Rows from block 5, named by matrix and row number. Rows with one number belong to one neuron. Each number is 128 + 32 x the weight over its row's rms, rounded and kept within 0 to 255. All counts start at 0. Numbers have three digits each.
# u: gMLP up (value half) (model.blocks.5.mixer.u.weight, 256x256), inputs 0-255
# v: gMLP up (gate half) (model.blocks.5.mixer.v.weight, 256x256), inputs 0-255
# out: gMLP down (model.blocks.5.mixer.out.weight, 256x256, transposed), outputs 0-255
u.135:097067108085110134168132149049117168216137122133190114142127063167106138097147141097117140130153086105142112122034095112137105156139156124142123111139172133067121176053122049156092115141148071108132150114052148099128107166121092155103118155104099095130090127217151093147140183130092112146165127144130151105164157134090094156131167117146162112092122144115145069116105177127125137153121126132106166123085136125166168161161162167154121112116143165148148118081137174119152057145185125103122164138111131102133137139152165119197139138100112142131086123109115169146096102100129178142108125067117122142179152158105163111151094107204064184148069118085072174137181138164105125122112147158137150155161117173069073095119148046127125162131165168110058105129143136109094089162129107
u.136:155170118116204064152137123117141097138146148149127155123153206181113121113138153166111183127141163148125131116207125114116127108085175155140096157136071080166114147110113187147101150133119175109126148151125087152080139115130156122046107114156178154094142120100170098171218128147100098111115160137116132117125102183079094111128097138143156115114127140106100138093168057146115125105078147122086164111141106119138154150177109087137069126098093137147144120128136125134124115107164149139108092150135161104116108071206133111120161209123155133132182134136144154123189175106020078125076111111130064119157174140090119078145117068109139147142139124127108171130210116112114115122107112141165129053096142123101125169040125120133077100132059088179106144150120091154152135118060174
u.155:166099136116118098155140112162119107068071146133169110141150097159128126114176049055134092147088215137168123155158125143073106156122135105105128132121179112123166169120170105105116153120109146151164174137128193145079161161106142110119119080171087140121141129113123123160161118052061130134206073102104129113154137089093067090185121160076204169165133084125112144200188147085079114073093145160126084101095080056146122147130148128178121127160120097135107146126132140135154174107193119084152132138140156155076141114134120072126106110100125132124171155135079099132093152125113084100118151145162168080178104133136108140167104138176119113162152161151129133123134085158162147144127005082145147110075097167119144117123120127124167097124124134140112134191102144120187092138094156
u.156:130179161123133104183110139115113079132175148152086083165088123081059210107076155114125097134089088081086123134137141138110189093112160098104141110121137131125072153093045134127081142108102119139098054092092131107148124127138184126134102155144060131163079142105091120149214124161147110151107111155098142094128116104119145099190180103103123047097134135135192079090120141141125152147151116094159128189140109170158105137142111068125131168147107106184144104157131101107100129158143112135189182092131124126195052143145167098163102110125117086155125122056146148127151163167122148103163133159123184121136104078144134165122085125121147146151112136097103139105114162136155202110052156125077123111103121137143141144164209120139154139132143192179055109158125115152123201121127145
u.157:116127156091102188091134111159142154140119140166182153121118126151164164109106099138102068187141158080097110229173105085110136100112154135133084200135112156163098156147104088089084189125175078169155111143134118152174202087116141135127151115117147086189091106129123094126139084122131147105134135073095088091132141143089089098102197111094077117115126145156108105112127069145164167057077154123123182119093101137145080160140115165167169124104167115171067141103147172092103117128134144148101134151150165169051133172141127130151073145112133116154095134072096127103156170155110170119115108142153125105169089153055176133166114172116133096135130093183136131176130095133134069105059127098120090161104095098179125172068132115100176178127121110174088112139178159159117108147167121
u.158:114123097085177097130159145175143152100132131127196083164132183125122121093095136125162169084181119171183150050158163158162146030084075171116154147150128091144122124143119131115119099126158114142149106087129146140119120124126133107083139137124153120160157146131096071130178120103122132167188155099119070089111080185129149195147157130110154083123133127103124145162134090168150126085064120147109137050101066088111120128120099145109082122142112131148084201115186135100083081154164112162114140158166141087135157172136118079114114110145102154124151098094155151128119157106130101107160111178057073171132142077062185177156086120136178149116109126155099125097199104122087117108121094128135138077161133135117145081087088147090074163154111203176172172097153145160181146087133150
u.159:145126112138090122149100159112138149112141177091170133107113165155094131120135119140091128177114094117116120118070137123166110059073133170127110167098096145127142140116067152144146064110120139169126155122149115119249144095136154096122181153081095170121104218101153111116126115121173146097111124121125124130043090110148130160102104143126116092078091086112080161079139117102041111135149150103138100144102160178087136120140132103086087107065121138149171147114143134109151144181195159179099130154123132126132150148076166163129117115126114121152100085087161153128152178118158146109187106198180123114120129096145133130172114131102108139123213117104127157191079111084149170122201150166118052094210136049133090105089122105123133155134070166145156079117135145131144172126177103
u.160:130179118126120120118175130115119142092150188086076103129159133122120116113090117126135100152106109151098149184170148184137136131105122112082139164083068128137126153123122183205132120113148181135088168128122150105130183116182111173122117119150076148144131153131118132141079129076169125131152116091088150085136146129141122179116140074143163121079148136071146077110162185154145107202144104087118160122110140162134113134122165064075132169115063174108177095101152177123123165227110142157104100067146135159093164137103126103124136140197113127126057130102090132109149173082105161053121158148063154092122196125124121167100221059107080123092157139103090134065137117125112178155074149120115125142166114127174147137203142134108093126130093058158124178130108114085133123126130110
u.161:174132110162102157076128092121167188121144231133113133166102105080102151120141133079144104191140084128139132185113133132145083173053119158182086144081065115136114182176113116121093166078183149137083140140113094102135232159148127150133152120076139121198160121115103108100142098168157143128102153060157102157154128121132114086108137115139141152085106177125176130174083175065123128097152155100120140111153112132175105091123083102159116102135126130124111103109146132112143128161138123122204120085151137136152095156110147174106102147115127116159166131144182102125112076079154148143191150109112079115099155120189147124115180140153142092098140075072082120120116125132129135057089120146098081169134086106150118170136148116082080145136117145111116210055143106128058180173111120
u.162:102122129067139115112116097146093137102116141141060141113150170105189135153139196099137110124067130119148137135136143128127120132122109136107186106177131102073093190125186126110170141073140165139094055065142134150114190145121111115114090123194122108147087107107111162098135133139118114153112125121135117140144138070153121126160124110149114174171137188170143083141163157182080138151092075140120119202165099103171143088090122133152116160124150127138106176150132053086090084120089183046162190096098099051095088159172124154101096171107119121162088140106072255138127109166164133135115122116072133119134094117116184176071158111159120151143133092083118128132144114161123149134144130094139130124091127129122102116176211142183124136118104166121123127135083102148168165093139069
u.163:101066097138112153093143167077106090150126104049096113132132117109076089134130110164081146087150161065188108132138135127207111115117169099097143141109077093104176033189131165091109147151048151154105145137142124173158068148092067099103155136190098126121102152122138158197108138145151136066151118079122091145071165174123182181158120140167146144157185095138094107136151134098052142088132154152107135216109134161115181119156136089104158139118123220081115111147111168151151134064130122136138126098101138098150109173187134175171098112136120088112134146137150144151132114153154133153109182131158082136070113133155092147120084140112102106173182117154153058142080137104158113102158118123126097116125173115096154124112102147112137128154130145145166080117076159139128103119156161
u.164:141137155177201097211142117091117133112105192089099165132138125115113087157108086135114178178173071150146134151110107152109139135105136172118149113118152141079084122155119162174086174177160061132120149171141119112040098149143144062122136156135125136165123115173164142082176098101126133101091108127144078141147136050099156125179155141129086132096112153146117145152154066039084164075173163070105161070097126155170138087139190062165133099123114130157182115108186121150112138102106079167105144130115154150122152156123108066140134151135118153159152117141125148143152170189198116128141119159138122158159094077123166139145131100088111122078077093150130139138086140113123131089123097101077123146066126121131134081027116084146161151118132066134143116100117102133168106144160168
u.165:094096132140121116156101108131132098106159103161086103130131149138209150110145086139149038052089104188125116133133137088051149128155140153097186065162093112164177174114141128159151135095078148134102113120160134101120158105184077139090119136150130107098104102123146175096165177081133110113107155130128206112183108133166150090092109136107147197173150121125147103151203105135150136133115142068161200081125128119139108123135143132140149173154109123183080146096106101162142087155121113131132146111138125063160115082141115143088148076145133107239116154121140151190158103129148095126139122132125026091085160150116138135093169157187079090138144163072070141140125110121098125128131105104109108110171092122144146159104180123177114106121195156113130122172112127078123174151140058
u.166:123085111105067150083142169196152108143128105111182133122126097181173133148116159126133122098187122124114122086078092172077123078127187165088117146139157120075195107143148082212179114178124047127149120167143090124166127094152132135116148160097177114165086127115131095115109125126083103118107135138130183125120145100137145087071091151159105107136103141152172095168102112072160136161174113074121149132183155111151133072116147128078093080089137172110138101101071137147187146090160125171083065127146082140124131135091127106122146136143140109158106143092155138141181113085155123067173097183149082128134087151151085091149076116223156130123145208088147087147121128124099169094169119136118093123088077124147095152106094127171085142136113157117124163117150121211137182110101139
u.167:135133152198088092089074161101112107120076127127129100142167118127092110157125090174135155157115151112113113125204105107133148146170147115115138101102123099123109164110129118162136085061158172106151177151125145113110126127120194130126135153141111076143169030109099186091199126111118131116173112162137088155183121185088148143166168108178117169075118124108138134082098113121217178164162147132155087102101105129171170113116127112116115129143110125136127222097081097101136184141136082167106150086113092207117095127115136168135137207137118064138158117170078172144164119132111152161105149147143069130128198137115090164119134114150086098116136133142113144142104081149128070088104170109104130087144127122152161087068168097161121064082056163089139074139099121169136119130161159
u.168:138173160114098161152095071175168164038150146117154131129217137060130122151088083141123115094131188191130140083197066129145135161145146129143154157140089205080127115132121059154089123118125061143131090118140138161091108124154108138154138147098062101180092121114081146139106159160168191074100140103100086073189128105098151155187127113134083137132087083149101160162062124176153142113160148157157124131143141112093100124173069085130133127181137106172153133152105102076136097160094111189220143087091140118154159129104064141110112125159118127140141087158162115135124078138138103164177153150116116099099134095166108126139103113144107160156148138134159133062074090136128058103121154154120148150101134128126175125083117164107170156127137176143119128088099154142150100121074148
u.169:119135117110100123173109109162069106126119180141212127144157120135145106181152089123126159140152081125101139126163071097119077112185140217090140094151138129135152053153148135103030129144114121139115152068173139140152121153048127112134138120120120144152162183161096101116179071113135099175143110144108106162134151073139119148112132150141126136071131118154099142128118147127061133108173129149077070139149141126123148087184043133095173095142170077093162080137126101108144127176182071190100127104173076096142157156130105076139110103163142089089130118157141111171184147120150156168147087143085160157161122153144098094122142136151137144134068095189103159151075092127141158163185131138188127088160108138166072104103128080075155158121110116141130139085155140142159125130041145
u.170:150127149130140164128146104124181145150088132221119097102122095134079088136123118098203147160103187091124189060141135171121123063149107144124090186135116101212077174090110110135146105122183102093129157143085123087129141123089179156131140079140107131130140105186128130132130151188154114162124124169083119129130128039118102116111123160156109120070147131162138155161142143164093093132125133140124082113202108122180100087117119135043094133116129096115151166132135174125119144178129123078140114160123125128152135128115118182045125201177134067148165189162175153159154086153097119161133120083101120111075105110156102111128133175148146146127160081162146178148112086124119103175114128148166152109058071071099162146141076146051116139123148133129105090117115119145066102103083159
v.135:115120162126152147161127092137146102140087084121117154097089099113123070152118145102138115134155186070086153184091077113096198104112120128117122132099112130233156118119145102149137147166113123093125189094084181116084158196116071192121102156101100108137136155151152107136143149142120153102127105109102160112064154180099114123161104158122173169106085165157128114107129165138121143138101129112132074176163146165111109090182114135148141095130115152176114090155062169116143192126134170184172087114124128103149070192096097121137120160098129176098116118045102072131108164064121112118156118117164089091146187142115118103119110052147120170091097119131096151108072087114081142129171143159096144159158171177123132154127122099083118089134084098141124152146155150206138210155185089
v.136:168128161153125124093121123093110084215114133102163149132185106096146107130177117094140147122135161084156131138158162091150108121157155113104113119088140170135068159107110106125115149153107051117080119091188112153196184158131135141163138099154046124078089092097092162109129163078136177162181151143089126091172097110133170112093133052144146103167125127160132115116181164107117096061078186139187071163085059118136101093155139085178144103139197097107164106156163116119145079169136058111071161119126086154140139102094177084111160163161118124132115139135126126112104117102110146152135104138168167090157142138128078155090127136152153131102119150145144149189181171118119092158121123140142093194094172118193125160139133128115099125127091189098102105092094147165056090138089146
v.155:122125120196156144104167118070141156190097138154155124100169154137146092084170116164106162123165161131130103125090146154145115101131091112088135133163160153130076122121126156095148120135159125124150071167142142218134127146094168112097105117112209096195141102097152087104098131134127177130182072126082118126113094127136090116145133190130109115135117073133124166122121152044127108084115110140142147131146102139111121112069134138111118121177101123158089153037116184133130158094156163128152163089121099145122104105177128076128162117153140116145162149197108080095128114083136070072162108121132082115137146136067157099138123034141163081114084184116121133101157055157113143138157069146215181105136124115128166085126140125122114142180140104169112152165103121193084075135132224
v.156:095092090200189156084139135127139123130159211090146111129111201149123146092111147078116103122195160106142187077105097095147141089083137111073092110113128167179145121155102157113156137175155136129070128119056094098114142118154177069095114147116126114111130156154157113138140084120154162156110130149176173142082110141105100136124062117190126104098116062142138161070158119095128137182092128082132119116052110170102173110132087122139130157143199190132118147150169089168180119133128172127061142129097130120169108102161153098140113160136130171142154133103179065106128132154115128130142149168157131089096053071125146135104132151146127084119109152153143156133111096137123196174158102110068101103150105191178113141128122102157086197136116178061108114069138099094118107157095146
v.157:110185131167160168132148163164140146094135132089125059152125105075125125119158081149192174150112167122119122191085192124079137112103062126107144135105082107176093112138061179100086113144102131108137099081063119126165131104118076130144170083161138102115095115101162105101133137092157155122059125201097179130108144134121145148113131137178135184118105141124130179151174148154105148123127132100133119186167190091170143101162142117090107154146135140144111127147122174103067159135092162075090058113143159134123132189117149138121194101111152119084160091103101065136124103148160082156141091150136075150163183074156226082115138148150141091152134124163139161118165080197129135082129120111104144152073102143175121186126120076116102169152150140081123097065171135102118126127102090
v.158:179134159118108135129111140075100158094165173132113114112075105115131142140167113117139142096200075104147151131128110140137082098169075138106084224123159087143101170165174129112160106129146081158073132114090163172172095159170156107074096123112111131145188121153148107176128072076084075159118138140126084121148175098146145078114097127149138113111166113230129129130120119093169066190090145135141122156125133082092120104174182099138113169128114131154130105117110090112130155063154158135090160171104175112133138159130123198173109147089143131129116144090078164170141138125075058110141151139102122123158132134104074125130136099079175189109139129181107086103066172146167157108067156101168071160175108076113132117130155085143133139121149115104155138024113124151114123115178129
v.159:083139121120069150112128150144180117109082149068163102109150085134156122162130134145133138112110093130162124129155133145096121156108144158174114144136186096154163124108138145123100162163138124127138140120164128167102090068177118127091093123107063090122127110104162132141230110107106144135162140153143171114110108134153135170208132135120130157093028109086113135168182124090106126114131116132122096093133082160099120140127128114152101122073145169132179093111115112173117166055132191047119106100203117184132076102126158091111143142090071173152166137123156110094094108156096135102147165080141148162092129104165079129154095127182131153163201186079127085169162070132161129094168138099120153123068107149135149068128152124044076101140177199071158123114127143184108136159121157
v.160:180142153112104124106141095097179155118181116082109124159092072087105171121142119107094117177077126166090120201139126176164113117056120147106079188109097083162100055145143161145130094126105140164134144147120123100176119102109188207075101081084082089155115134193049106076110166076147110123185154121152098138131127138086149111138174083167127137138103113154127151090100153139129056200169111139192160149143124126119135147168139080190126150123136099109084084085153115080118144174140176094120160133103110123176153087138121113147119186176059102129059135148148097098101121135124126151147151086083149120105156151089089108176105089137090117139169102112139169102131153141170119196119108124104166143145139137193155108170178129168140101129125119155129071158147125110155141088125169
v.161:161173142104111132114118085075128143088119153101133166142119142130149076189104157052101050109150127137147155106142198143146120148101133119173174151122158097105137145183075140142121165123108136144077118111123132102149106096122072163101133148143147132159095168139132102131122151136200076133110131173151120137102203073099151150104124145097125134081116071145101161090173169120170138176138115102115121135144115150139095061092175130077118126147129115079140099077130088076118126136161144077103048060168173142080170115104151102081164157084121105145156123152173082083130137156095140113141085105135139135137107136162164149159132177124103111141185091093104105151151061134128178131155155122173192093144181113172148141080128103189175186117186067058091105114121113156197093173143121
v.162:139117077118124118071104109106141110133080149147098148175078161136146143121159032173119115174094116155144092156146171207138097168144139108116095086141127133096139101180132166109145173155102167128149159088142156139136062138133135189100179092124135150106156171105109132142130124134159113112124126101177155171139115142098139024085095169105117072136089069122167088102059138127153159153124152119123113170142185186130171054176154129128129176107123122068112131137132127096090146190160107164172126138122140140123151087099195186086167131148142144123092120104142076140108109136173139082129146186116110113129066087123123141155096070136051131116114125192130102147087126119131136130073095112143074080114119149129175196145143183094166092120089147103108141196161083087130146158150110
v.163:140119089080186105146137157114152117116101142150160129118154157179178116105146108082183186121158082093127135119139168145171134114159111159114076164145167045076157148154078119125114065071140117116127163044079143110116105157146119111088131135120120139159163108183129130148128169151174103171157079123131065158101163103124134108118141109126127179097113158098078111110125175133152110146163171101116090141162120137118086059128149103166093119102183124141151090161080131169099186133134164185090117102075135155121166111074140133148098098179123059193105132082080174116150176147103129133114138141120087140157119167079122112133155100170159140126139109122100077108140094129152213092130114125135192087134160130102102230113151105147056143163132083087161157158118155165051106149127129
v.164:156116114112098191106195093152134131138108096164135146162129121207171128117127132146145119163219153103133139139137083091070087105143094116139109072114151118123102131069130175141158185162144084157127093146069115143138179117100105137161168115143132122100165145116155172072064156122072137074149095170125108138107111150140144156131076117108113123113150123108167114128107156192074129106148131198079134065179165067133133166143095108142136139103161146099121161151107106159155043065064132087085154166158169120097094145154175146095141109192123155097134095064150133132129143205153118096163159139163080152128127121197142115134119118098121161114176148124106100202104051104153095108103156108204097160089111110107169122142120160112107072118143126121125109116186145109087102106094127
v.165:132103086124173092112155137169119097156134165131135110123129184127057177099089194142110098125181153121154133142105127163132111170178157118113115096121162192129139125159125119083110109119189080156115120122159152090103126061093145127122131180138148138120136205134131155158120142157122122119147113166111195184145127188133096102088101120157126097068114124134129083132162104118113084134142124149080088129128132132074142128139115143098196108152119133072105130151143106120128137100107124123073196132103062098160067153032122123151072113165169150147142143131144178149158133123234132158112100067180146096105110125134174132077138155180157111173119080157114123126170142165117108081144111151134089171042142145090107118181142143173056082169094183128112143104075095103082161090093087
v.166:144135162166056151067138136147133117199162126031137119137131131094088151134074057112163180100105124212193117125160095131131114087132138160127116190143173037054173109159128143176135150119126096118119135139127105112124117108097104170155090132143123111178179130110095117155113150119107113119151086137164094099122091077160132080077096116168099173109145140139127121091144130125120113139174162128176152144131136221131084086174168150130147189073058146199100099180109123126109130132122119113102107072155122189132127171087121182136116105105127106083125158133136135094150139084071075109165128142112165119148087152101177165147161140086106101152120106155088124155113174131135190139135125162131129150140131084135176087118183060114105142143117091093153049135151102121171129124130143
v.167:145167178147111124165116113139091140042093110122112071207080121126086112112153119080113135124129159111124114117131106100154132078173172097144079149032106076107148130164147151110120104183104134106164163097098152127184157150180129143105131212104186116131148157132118145113126108121147126154146153114159154133073120146152120154144139080102053143120086175106123140135106184147192202166115120098196096114106135169108160085106157135150094116146162135221198106108126181143057159129121186144144179135143128111120130121078124145151145145098092168178124100162144126102124143151153128127133122136125128123112147135032155138125144069124108184124101174064084150125104072147157130099122100121059122088128150162140108122117121089043131129153075150116109143110184166092135081118094106
v.168:161121101111108122160140131119135213119131134121084108140173057114111095086097111186101135189057157098121122125120129116126206111092158100065102141150103135132151107181145099157107094089073059114104148075171162081169134137122136197120099148102065128157143118111097077121153099061155180155140145081095140080136092213127164104124140158200109145140127174172109096151138123103085145133145114126147126120112140152092148092173149128084136216146145136104103150149126181164115100134123140151145171100146192115169126128162136152161150126110091093099098113089145111101137087158102177156158120181124088103161159104166121119122144019107104175135112072149154113108056127102131086167128150141114183106121112138161167141131145128093135187147099105149153076102106166142150195137095103
v.169:146098139141128083168107130156115122091111126112123123085110066112093145156074106077122195162103129088150125115147093126171104129137143144112135196143126103123124151156129123084096113122134075157059159150120121118149120090120155094112084181146130147129132183158106105153082164137149054163114139121088100091142127170105135178095126141170103197122149140118158188145075115075000144153119121150104138092173087104121154097195135155165166154166132079112094106133171129113137105104104151159113121166111157128188186128110169162112091080146201051087028122129197057136139131109142085144118086150131153139151166125128121156158109109098091127145144136158105159119116118124150132181152152137127137100181153089159150185125145107105172128089120097058144160148163173130179141115080119
v.170:156099123154051141150146195148149095158068100118104124108097091119064116158123154139157130190068103149139211109165161175094108087178142155089149160140126139172119140117186130145176140132088103148179154095158180114169109113127172175118123155080098132104202089150112119103124117099153099170147195146114091183139159108119089175077149087111086131153160130153151095108117134162129110165163101108103122110110098151083062193173119140144073150179068150134166100169127099102144089094174106147082115144130117148138150115160116155122160176148091157113086157148130111094103169143098117128080117123116109161168132108098165103142089147087103164127149110127103137122124154195161090153132177141136110110094022115148144170122097142100135056141157057101112118120074059127078105108137131
out.135:174104143158130148147133131191155169193105187143165134125076128114138143100144169084148116119094122085167108076178085159107028143167106139146089115112073146160133167061090156120112126107181082098082130133131102087063147133095062095119151108111108080081164137173119125098109090133095221146189060123100110121141132182087063121130131104170125158075086121131175147176142109122109109141115132166108076115074089144134150153146117106114149114168175145179149155103115171169132158101183141096122162146137157121137127097167138142176105193144107161113171119099141154134139107082178144148126149089114122095132116094152153130098105188075137200162117122143166150130113161128151133119132158073166118099148086145090143109107107142126106173113095065137189127145123143125140144091037161
out.136:124054136116071136124134159106100132149131186127161126125149098098139089098158117095123109155206118119139163087105117171127129138160105142118077148111140152193098101097086075154082104082140086132119141122112149142170120162076160126167113106135147096189134115116115133091168138054114122121158118087132101070050078130124120167163146106130134115117133105134132097175095179127131121085159147133179098151100084092137101141116113140134112119163146123170142138135091122204218149112126074086110143119167125135168129214020137119129107149150133116154101168134200145146086139125144140179154113115177134107111137133144083178106127190123056117129182095097133153133069113144161132160116084157131126107188119144174167085125195060108144129136206162081064103098120161083121112136146174
out.155:102112104137124120114143177143101138121093154075126152125155144166132101063110117153094163156190134123075131105101098154104094138182123199153103169085084100142124132129131117102084080078175061072090115112131117152178076136029167160140126157157180113173149141119150113134112126113106146123135161056117141098082131185107112194121094075177125133113114128107140095097120184193140095134130169099155113092125099112062135183137111146141131087128099115160164144096143153136211121091139136175076169092150103124175143186094125145111116124114136146122151120132199100127105172141133136127131078109158125146147136164140082120146124109150146107091182082180162146163120092172123142128167169186198113075186135097146158083077098073105146114170166145138120112051130154145063101091137149
out.156:125102172130175166095114104098191129077124115120137094127134077119140095172139080083133105071113129172150146175170164071153147097121132096144111097154149158104199168097174192162164105153113118139147136100155150129083118092165060083096165165118174168085119128159139133096106143137104123084126137134145140194149116165140141063084137161113128145144125159111127175142150114083164143166107114150025160116168194106150180109093149182144156149135168118109072147115132178157147090135128107092153074158096130108120146125123120130163098125135163110148097128135106156128189073118170123126108144116111062134084092130166139117103140166122137178106104181135088081113187127139080063088179118115104142182139087156089106130148052145136058136068056111129172163094166144090086145150104102
out.157:164128109115168159112142150154101106112131145110141131107105106125051145144099155155113177088076121151098143090134147157142131238123136095091164116161142094102105149145114143113125051108132114128086129131114153153142146131115121160124092110088117142106135135132120137089169141192211107126081137171152167125117104127209074090149127077104181077100073089131122165151129129148068114145167101118147120174150216126186122110128146101103163122167043133092150139153097115108092185171116141108165142125056130137142131104057140082113130102108175104123160083175141149195154075089120111167126162117125164132134154173195059161103126092119156162120164145152115062076134161184125142141188072130110199131118135095135114100137133103085156126116110151057120184108124121132063126138114115
out.158:096113100102185105150154140146159147134120126158155083152126173122139127076110108124138161087191093148206154045126119138169138041094059131113162147127146087145145143164151119134146106132149114135162077107130115085121156136150149045088152161124140122116157149162105115120149140140145110128203152136136009084136098136100167188162148129161159106145181151132096170160113095127112151114048091128110149043130066102109134122124114149126084130158127122176109176129154155116082093126139121146107176140145149095162134172168087073120124096122138153110153114125110166094105148130124120114140119150135058167117114078039183173161112118143196131119078123141113097100186111118089148093126081137133114087121133121126129122101125147118038171154133181188201157099129139158164150087128117
out.159:115153105128133136126120083121103141144095157099146149136186143144190110085142134153145130144194160126093138090120042189080119212164079198155106106099111113170082087139155067092089102102141097095128145155084084172120062145042153190164102096210152078169194145089140117147112098101075141155171151060125162088139133177119113147099101103119123157173145117141133060129100158109142124079134120136179106103108127052096148208123111153130145118164128096131102129093142161115140155125117077163129133099145118142183146142122138134109157120158134174111178182146132083122061163136075156141109102099121127152174161150119075134146122115154138094112134106178173141123093110159140121127114105151175157106121125174164136137079130081085159092150184111124110149137117142120090045132120128
out.160:147208128074149122112145122132141136114167132100076139139130126121118166113092071116156112152101058116083092204166133201138142117088111115084151203117096131092108148162117180176147121119147156141103162072114121118135149145201126185112129107162045134143136125132107119138080121090181089154111153119076156090122134109139112159135140088162122156054116141115121101116165157151131108181141079114143136141116135167147116140153165065114133157092067135076162113102140144124136155183133180099138150093150158147106183109087139116095144151200073120138033140111112133123190179100098129065129155120098128074120179113163095154123195057123075133093158149070092147076135146119150158136072124140109113123202119124172129147200168136137129108115148055128165114135126123097152157131142103
out.161:155143099129159113083133096136105140180185184087152089136085108136137112117066110121098130064150106121098117190115066126175136137083099136137169115122091143107152151163141141135144148130136132092068157137093070147132122093162103129133126143123116185137102142130119167133086061110115145113122160084128060148157164102105208089107106133117133122086176081102137155091136163121119117160145166117140159186116140150138082101104104118210075153192092128135095069167161102150124155174143183167151100106125158171109180116096136134166153119198128149158128159199145124119130159048122157117164157125117111146112166101172142145142181128164171106090100119123087165079064114097140118072043155134115130055121120143138126111172120145117141177132079116057102103157134058103174118198119161
out.162:073119116119132090138168111104118140110118140079114172123148158179179097137120079156146111179150165125147139139110074202081106162152118195091130186094142094196098114155142109143118095035122120113107148177095151154174109175105125160171111094170192126145170109115146091155143115145096134129190131098128109123110176141130094195149111114141147157212088112098090077152119180188082076069124174127136090133161042099142152148108097139105071143143091127123134161121091092123177146120110113094163140068120106112095114131094107103105126171135109154118139161121093185134099144150093123101085090126161163135180166171179087112140099078123126091139133066119169166153109116146161141123107080161176117064158131195147190124115173123151106107130145142078131095131082140149163088106140095
out.163:158079092137112106129126154091145096134088131147142153094162105153155098130141081099084162080191140153117145104111137123155126163127139135089132146132132098083163130200212183129119081122105070171143133075135148094166093208158119095094143147088116125126136107176124194156094133172131155139120080108131149151094137113082203209147115123162201070178158097098080130130126148118050155127144132154148093138152117174102162116091171140139100122106166173091156097110129143104166140095124175171089103081105097134130094200131165142159121091160109053128129071132102148114125095191152083107092137112124114060134127102156131152127159132143104168135149122127129084095124174158187113126111095150102117145011111153097137099126127135084178107093195141117152073170098129155148114135123132
out.164:153157146065159133101116096100147123092147052122123145108117129186159137057156099191135143108121160088121140150150126142097148156141082174102111165117081060147191133119156086087154150123116127118134102175175166112183071078109175175167083159102106089156122109122093146134154189153119088128128170116121158090122102155127175125122095118128157138144121117129107059078138165129140112043117145103148169161132106085102174171195105137158102099101061084134080130069090148146157126087137122016131118082189121157128088132148230137118113115133139187133139124117149130125172163126126180097152073150133172126189158122110108100193088143120107149133141142089150148133137128144133107127143157129177086113109090092114113149112151145132212128175120136120073112160100143122084092078137127
out.165:186148179130152123111153141103137154060107108146120128150115095083022132152120140070126175110107135108148117123121142108191197113109154093169080168117142161096089132122084170154111104165157129137147117088102156122140165123159169092118157142086116155164156087173111079114117105174135076133096108156132089192105148171090127078124185153103123108081129122115151212115108136099141139157130094180081125149172185164145162092089167122127112138100138139071117120146123178091135120123142151095146088118074119159081164131108104070186039138121125078088083079133053119104160098121132135110136177145114164141121056103161160140101125144094162190174116151178124094098159178165117094145107151138119153166099158173080104138186085141162129130071046122132134131144160129137157135131112111
out.166:098116143150063155100147125178141193157116092141185122127128121180178155143117099140145133105166144125049097085089126162113133103160146206103106140158120124104170161116168049197174122185088047107106101180126087127187161117128118145090152181124224113189073139098154095154111136169077124136120087105101191144108142087146151096084110108145064108173077140133169127146099083095135132119151145090131148109150117115103127071087152159104115129102114165122107137102062143184129142088154132225086053120155096158134119108078161139090130124177160112140089144128140120142134117107148176084175102170158137140128133165126147088147116117167161112121170162080115086124087125129090165085124144159106093129061117148144115120142127119139083102164133153097145168076122121156125163121106138
out.167:168113119146072094120089075097142108065036206082165104109119072139124120163140137170146169168067134093143145120198154091149165152170130107182161109091118082106117147135143144151134114129141144142139184147116134118132100186157134151136097137132123082082094081149122156060167118133098158117089120093159085135138132169146105159167140116167117099103164145141100154137174115122157093175085159117192091113090092118136151140135158113177112136151192071156141158139112092146103156128118092170133102126112084163136125116112137128102179168158151136132128129142086154128143111181142237162134145144089088160168157114159145130086122120147090185089107132139114149137133122099186091119114115120102162103091082123075167097112090107095134050108054186104113041153119142202062136132142121
out.168:135121128147088184122112097205161147089129147140125150119167111100138108175112100138114093081088170171167114076207084140149144140108135135157145136148147179124138145107119042148096139150128079104176078130141118131111113133161108172182136136096065089138074136114105146109141176174202161065118114099120068075190141084126121134204180104107159139148096071091098148158089094187123150085117149163147157148101124080096069121191084083117120146200180082161108152139115104079143099188098130164150159094101143120179164138064095108054091134138141130154140104151146132112096100142139131184178127132137126137089167078128109128127104122160123148138137123133168158085107089146138064089117149125127182146084187106144160142087140159115164180130080155118128091104108146135151135124090104
out.169:103098135170088134158137027210112115129092194188145083132116156086103102198146111088116165142143074082116096155201104107139119098142141172164144140153182136138137072148135122144076111147132109164165135097196104111151160173076146094122146112088135151134174155171116130099120114120151093147103075134107103179100181076176124146123164102135113130070123121160127198121148121100059094157134101139099098154140120131145099106143116131143151093151175084081078089144128072095127091175110067171093140124164042075140146154123101115160123103152149122071074089176106125159168117152200150174114106122113174127145143135126136126081138190087128162148043095148124130150101152109122119163131143148111077116166153158159058132140192120134139136100135114127141120103157157145128125151080118
out.170:147138113138117167103150135145159103146101082162119067100127121110155083207139102137168155142092160089112135097163063137115134057140120151139124124073151074118154156061144027167205133087117150100155182135139154093167140125144122142121132113131094130106116120133116118144157137196129154190137125132108123086109143106103134122102134133177100118097156138118057125099116139149118096179097104108136126171136124076136143139087125136047119105182140097141163155129127180099155158131111152095129092137173110088138102133093104185084121177158137068169073172153176150141125100150111144123163120085105062114073100144168209123129144152156100127172068089137161155191082095131104115186160181086177100183107119051136164168164071167121147100152100147088133113150155133193103117116100139